Rows from block 5 of a small multi-label image tagger, named by matrix and row number. Rows with one number belong to one channel. Each number is 128 + 32 x the weight over its row's rms, rounded and kept within 0 to 255. All counts start at 0. After the name is the row's rms in percent of the matrix's.
Before each channel's rows are labels from the 100 images, of 14976, where the channel reaches its highest value: "colour at peak" is the nearest of a few named colours to the mean colour under the peak. Only what is clearly more common there than usual is listed. The data: aerial photos of the United States (SatlasPretrain). In brackets: how many of the 100.
# convs0: first 3x3 conv (model.blocks.5.convs.0.weight, 192x192x3x3, each kernel summed), inputs 117-155
# convs1: second 3x3 conv (model.blocks.5.convs.1.weight, 192x192x3x3, transposed, each kernel summed), outputs 117-155

colour at peak: pink (25)
convs0.50 108 [117 144 113 141  78 128 137  85 121  47 132 161 103 136  61 105  98 173 129 153 168  85 121 157 124 149 132  85  85  90  98 136 117 125 126 141 109 153 134]
convs1.50 112 [134  84 117 109 107 100 100 117 114 136 110 123 115  65  70  78  74  91 107 105  99 124  94 147  91  71 142  50  74 120 154 107 110  68  82 132 115 142  94]

colour at peak: pink (26)
convs0.69 107 [104 149 107 139 116  95 145  59 146  92 137 171  46 161  81 100 152 196 129  94 170 115 141 141 163 126  94 145 166 152  61  90 142  97 117 121 165 129 140]
convs1.69 110 [127  79  92  60  86  81 107 146 132 162 102 118 150  66  82 116  82  64 109 106  86 100 130 132 115 110 126 111  98 145 177 108 114 115  93 125 126 144 102]

colour at peak: grey (85)
convs0.75 099 [102  64  97  79  74 175  87 153 100 145 139 103  78 120 178 132 105  82 125 165 138  80 131 131 140 152 141 142 125 189  92 131 111 120 107 119 122  99  81]
convs1.75 110 [162 154 104 169 151 165 162 180 137 132  95 157 159 129 143 135 152 151 162 133 173 145 129 163 208 133 142 145 138 134 130 120 150 144 130 173 133 131 146]

colour at peak: pink (27)
convs0.114 098 [112 112 162 161 165 191 158 132 168 101 134 212  79  98 156  99 124 170 139 201 164 176 124 186 170  80 156 138 116 114  52 114 112 138 117 146 112 182 150]
convs1.114 105 [123 163 153  56 100 102 105 140 173 162 100 174 129  89  91 108  61  95  52  22 138 134  47 118  49  87 150 115 101 107 145 104  99  87 122 149 155 172 128]

colour at peak: grey (81)
convs0.11 106 [ 84  62 171 134  90  91 118 108 147 123 163 166 158 121 120 142 152 127 121 231 109 199 166 181 114 171 119  76 129  94 143 167 151 117 152 141  91 164 161]
convs1.11 097 [114 129 171 143 156 162 127  49 112  77 102  99  81 159 120 132 104 132  94 121 129  47 121  93  51  77 165 170 107  96 169 137  54 156 154 137 127 151 123]

colour at peak: pink (31)
convs0.49 114 [135 138 120 178 158 162 134 113 189 123 107 156 104 128 151  90 113 168 145 146 148 149 134  96 177 125 162 170 124 207 135  70 118 107 126 119 115 194 136]
convs1.49 120 [110 123 114  85 123  95  90 147 152 152 105 172 124  79  97 110  64 125  72  75 134 100  61 146  82  74 126 114 111  80  88 121 111  56 118 118  89 147 113]

colour at peak: grey (87)
convs0.93 104 [114 103 108 175 147 167  75 150 102 170 164 134 137  73 208 143 148  91 166 155  85 130 111 106 136 131 159 154 102 160 131 122 127 167 140 130 116 129 117]
convs1.93 093 [115 109 116 159 147 116 100  85  71  64 107 136  85 137 119  90 149 187 108 118 117  93 111  96 124 125  96 120 166 107  43 143 156  83 153 129 101 129 111]

colour at peak: grey (83)
convs0.88 112 [133  52 135 167  86 170  77 163 132 150 145  95 108  73 161 106 129  87 154 185  85 105 123  97 109 142 174 135 108 148 115 133 138 163 108 113 112 113  95]
convs1.88 101 [134  99 126 132 124  83  75  80  81  49 104 114  94 118  87 104 120 142  88 148 134  93 130  76 137 102 116  98  90 101  99 136  66  59 156 126 141 156 133]

colour at peak: grey (82)
convs0.82 080 [ 62 105 105 115 125 145 127  99  85 177 107 102 128 143 104 105 153  91 135 180 107 121  95 126 162  90  99 197 151 115 137  65  66 163 103 140 145 123  66]
convs1.82 095 [115 181  77 177 184 110 101 100 103  97 126 116 146 121  92 103 108 135 134 174 102 104 125 164 139  81  90 172 117  82 111 159 152 133 139  85 123 108 112]

colour at peak: grey (83)
convs0.139 096 [101 118 130 172 145 121 182 111 149 143 148 140 165 112 144 139 124 126 161 156 103 191  92 150 169 118  86 184 194 129 115 143 128 113 167 146 164 177 165]
convs1.139 069 [126 167 122 114 166 165 104 117 199 145 105 130  83 152 139 149 102 119 145 145 148 112 124 172 154 140 131 138 140 162 140 129 145 177 122 108 125 125 119]

colour at peak: grey (84)
convs0.110 114 [161 131 188  74 106 139 162  92 119  97  88 122  95 102  90 149 113 112  98 135 161 118 119 112  94 180 105 129  97 130 111  75 111 145 114 175 113 106 133]
convs1.110 119 [118 145 115 170 128 121 165 164 111 170  89 153 122  84  65  89 139 188  81  97 143 134 101 155 174 108 100 121 153  98 130 105  92 115 112 119 157 132 118]

colour at peak: grey (82)
convs0.126 102 [ 99 179 100 177 124  98 151 139 162 201 145 140 138 131 152 156  89 117 155 147 100 187  77 115 135 127 135 125 158 192 117 112 110  94 160 131 121 138 142]
convs1.126 090 [175 135 103 186 169 138 114 117 126 125 128  98 156 132 151 177 136 199  98 100 143 105 106 131 158 211 150 210 230 118 139 155 155 141  76 100  42 102 119]

colour at peak: pink (39)
convs0.176 083 [143  79 124 134 103 199 131 183 140 128 149  94 134 139 108 131 145 142 118 200 118 130  87 151  79 118 154  73  90 150  61 128 152  83 116 129 115 106  93]
convs1.176 133 [109  84 138  72  81 118 133 114 125 162 131 134 120  95 116  99  74  70 122  99 111 116 110 108 125  92 103  69  90  91 104 102 101 107 156 125 138 148 145]