From a checkpoint of a small multi-label image tagger: widths [96, 192, 384].
Rows from block 2, named by matrix and row number. Rows with one number belong to one channel. Each number is 500 + 40 x the weight over its row's rms, rounded and kept within 0 to 999. All counts start at 0. Numbers have three digits each. After the name is the row's rms in percent of the matrix's.
# convs0: first 3x3 conv (model.blocks.2.convs.0.weight, 96x96x3x3), inputs 18-26, a 3x3 kernel for each
# convs1: second 3x3 conv (model.blocks.2.convs.1.weight, 96x96x3x3, transposed), outputs 18-26, a 3x3 kernel for each
convs0.0 083:477481480460473492502497517484492488503490494512506512471486469477482476517502497534545571536541550568559555510509509496491466488488481540526499528525529554535541531521527544529524550539511493513532498504524508512529511516513512506524505503528
convs0.1 117:492477466471467531439519435542450433465395548475526526486509520541533476470444483554474500484520562512523477413537496557486421482443569518483558506570570503516459492448473443458519474512511492492504497523466484451441406467498473542487514485334
convs0.81 082:419496496528470570502540546528530539519500552485482545536505526489522508522521517490496534469476529433448504525549505513526502535501553505521471552530545534551545499519501535504531498505515473462472465485499477491493520490512532560555537557505
convs0.82 110:465469500468454496502508496478482488533546527533532528514522531524550550505500529484523516528563554500521527475473500469451507510514510431444425410384390379359366531528528530504515518527510456446439479474474526538529443429400455440420462484483
convs0.83 125:540459528548450518504524504513536546511605570549556513462506470491553547486501509483523512483542509443444480549474553514359473460517539525552549579517496510476496525498489534473435506502449543541554544519503510510533490489463532493446480404440
convs0.84 108:567523561501532495546499555505507495547432490558503486457448528433416506445490500589572540579538552625593565477540543481582477490443503545491571441488532471482489514481457478512445466449452536518541507503508490454476496485471493483469487479472
convs0.85 125:512514529467462479464460482497500503481494499468488506554540562532512537563539561462457461449445447489487495505488499500470467509489495532518539498467489529505519520521489544549524523541524481474504459437446481451446477486506459463479491475469
convs0.86 112:536515502557559503533495479521540517513462490535505477503494505487463479497487484528497483495462460507479469519535519520550509500498511491486512490512514496499497508505511503536516503519513454454465479478482488481481464482492485505515473497496
convs0.87 114:566545524538535474524467486529470524540453548617591556510486525463426466475471457537500494502475507560540522516566507542598480546477559519510561462517516499492487472469478487572518496521524473454461466466479543523542506510506496493483508524510
convs0.88 088:481516520478501511481506531487462481467445474448450464512497540489467503516488523487438457479436454538514516521485459530489458558536519475478511474469491509503528472456450493488475513522503483454474492452470522490503530542552512524535538540543
convs0.89 099:536534552515539513510493517500475502522469544561553555464478489443423449444423450517502479505505511544552534521506516492526454500471514464486513433483524472496523446409452443488480485530529439422451446450487547560577552540522519494501529543532
convs0.90 094:510549532485523507493522517487477471495478486493491490476478520460444490482461490523483497498454481535505517494475468493472436499467471467497549426458509461485515473462457473471456481485477478464472464452458464450453497509523489497514509511528
convs0.91 087:492495464502507433506516478498483493510491516491479487508502486515499490537526497549549479554560481526540484539523501540537487553539523500471446515496437553546483510509518475497500482478491530537531541556556555571573542531529512501512519510521
convs0.92 105:514549509522550498546559539486469490487458505496483484541496510517446465532469474500457454485456468522508494536498474553539457575541535478475493463473478496495488443457488446498498458502496465449447463455453503509504493512520497496513524534538
convs0.93 089:531567512523551504510552512498473489477491519495515533487479460484452433492457462492456444473466468535536520509466464519476482500497492475477456485490475514537526418413445445456488498531526478471467485487493527555555540538526532522514558551536
convs0.94 098:512516515485531482505509512484473495506465535538528531454476483444421442449429462497493477469479503525539529532494518511530469507480513447469487415463503459490511444414466441499504478537528434429453430447482526547560540534514513488496529538532
convs0.95 128:524546555486527545453475513419416437431413423474445427514502525487452472504455468478444463462412411515453435484495467514530468515526497497511515499520517513524518459438445459451440482484476458423463444404437503455474448449455433433448446430418
convs1.0 073:501510541523556567548568549552530516537536545535536537492485488495485491484501517440439418453461457441439444399485502482516497529480484432428446474441451452448449457497511468493502506505484567569561567563557548549540451457442486496465470478452
convs1.1 135:522512530507524542526542521493545559538561572525573570530539529532512517519532559522515518519517525504512526540517521530556521558529476480494476503503457504468487408425455447482472475469454517507486506489480496494499529582538603606540526508459
convs1.81 082:544545554532546550542550559515501518519479499480450431571581581566571585566573568454452480459469463484502484456449443441502455477509472462447418496437438487463473514539536511512528482498496518509507521519525522528536504531442526538443493481488
convs1.82 114:460465458462472465463473467462461452456458438451442420421432422425442434428446437470460442477476457466467452519533523501507506503527520512520533521539552511530536537535535525512515523514513493497500511516515517520516504486485482480509481497522
convs1.83 123:505502504497477498504491504530529498525559486468480492526506502503476469499487491511474474512533512478501502509511484478444542558555527458453421481485446488467414482528520474496551513498516525530513539530495523509481499522527482589576525569532
convs1.84 111:482471458466470458468467455542561501556506512492515554497499459481468437471465444436440432452419420431426428485439472488571465487459432497533523473497465472451498470474463463550476434469459533534526521514505512499496489496531514525520522522534
convs1.85 104:494475473482463464485469473552548533540528533530531545503509499508510498496497491540510499522486483521490491481458500478472504480468488502489487474448450481456466499498492503506503500505504462461453452452448434434435527505527534512521580555555
convs1.86 110:476473472468466464469463460507508513510507525503513530490477486463444458476460474505508514508501506512509509523540527534561524529522500538541527541545532538535533492508498513538522503521513561560563556553559566564569473464483493489493495492485
convs1.87 118:496493474489509496490503502469493484565533530550551576479509462485498475521545528433460478450429443453453453474400443465546466468470445423431420421435405450408432463451455468548477449472450483483483486483483524513509481479487540538511522519494
convs1.88 093:566550542555538531544526523506496479517503509518519527504522507523532510502509491515491482493461464494459467520494527500495513513489497540531516525502487540513509493484486497498507495501512483479468482480471477474470460449472496471467549518509
convs1.89 108:534540532546566560539536545500503494605597570595605566491518508528559558559582575482463455477428416440421413555526525546602534532502527480506470486507476494495495486491494484530510469468491448459461472486487513517505478480464517496480477496494
convs1.90 107:500492484496490483489476472510509490511502508503527540492506491497508491481491479465448442467441437466450453499490530500524529503486495542556539529528514533519529502498497498506500500499506544549542539545539530532530493480510504487504545530548
convs1.91 113:562573574573589591573589590485501490498511508516533532501522512487516522491513521438466470430452458426430435526521535537547533525520522542550553561571573561564568513486479534516488541523500408410414399404409409412412485482501476448468472461493
convs1.92 110:523521526521526527518508510484490501494497521478507531500528518519540525504527517491484491487463468494474477500495531485526523528483497449460427442441410450429429472455457461466464464446456508512511524530528541546542493494519511504516528530542
convs1.93 097:548555561551557562540538552486495510537567557555577563496521540540574576545583586485456443444416409430403409586578562549545579543520564538545525513515503510518506515512505538514527531501507447449450471479477487497490451471481466464466478489476
convs1.94 103:524539529543564550542531530473477480560555547557581545497527517534568561564591576482465457483431417453435418533521511544586517535483511470490450471482447490480483454469467450495476434423463479489496506522528553560551486488470538512487474503516
convs1.95 123:455449438447444434439434426591580564579566563566562559457452439457447433450438423568550550566542542583561557468489488477508491466474461478484472476480469473475474529533537528535543523527539524523524525525525523523524486465491503483492529516513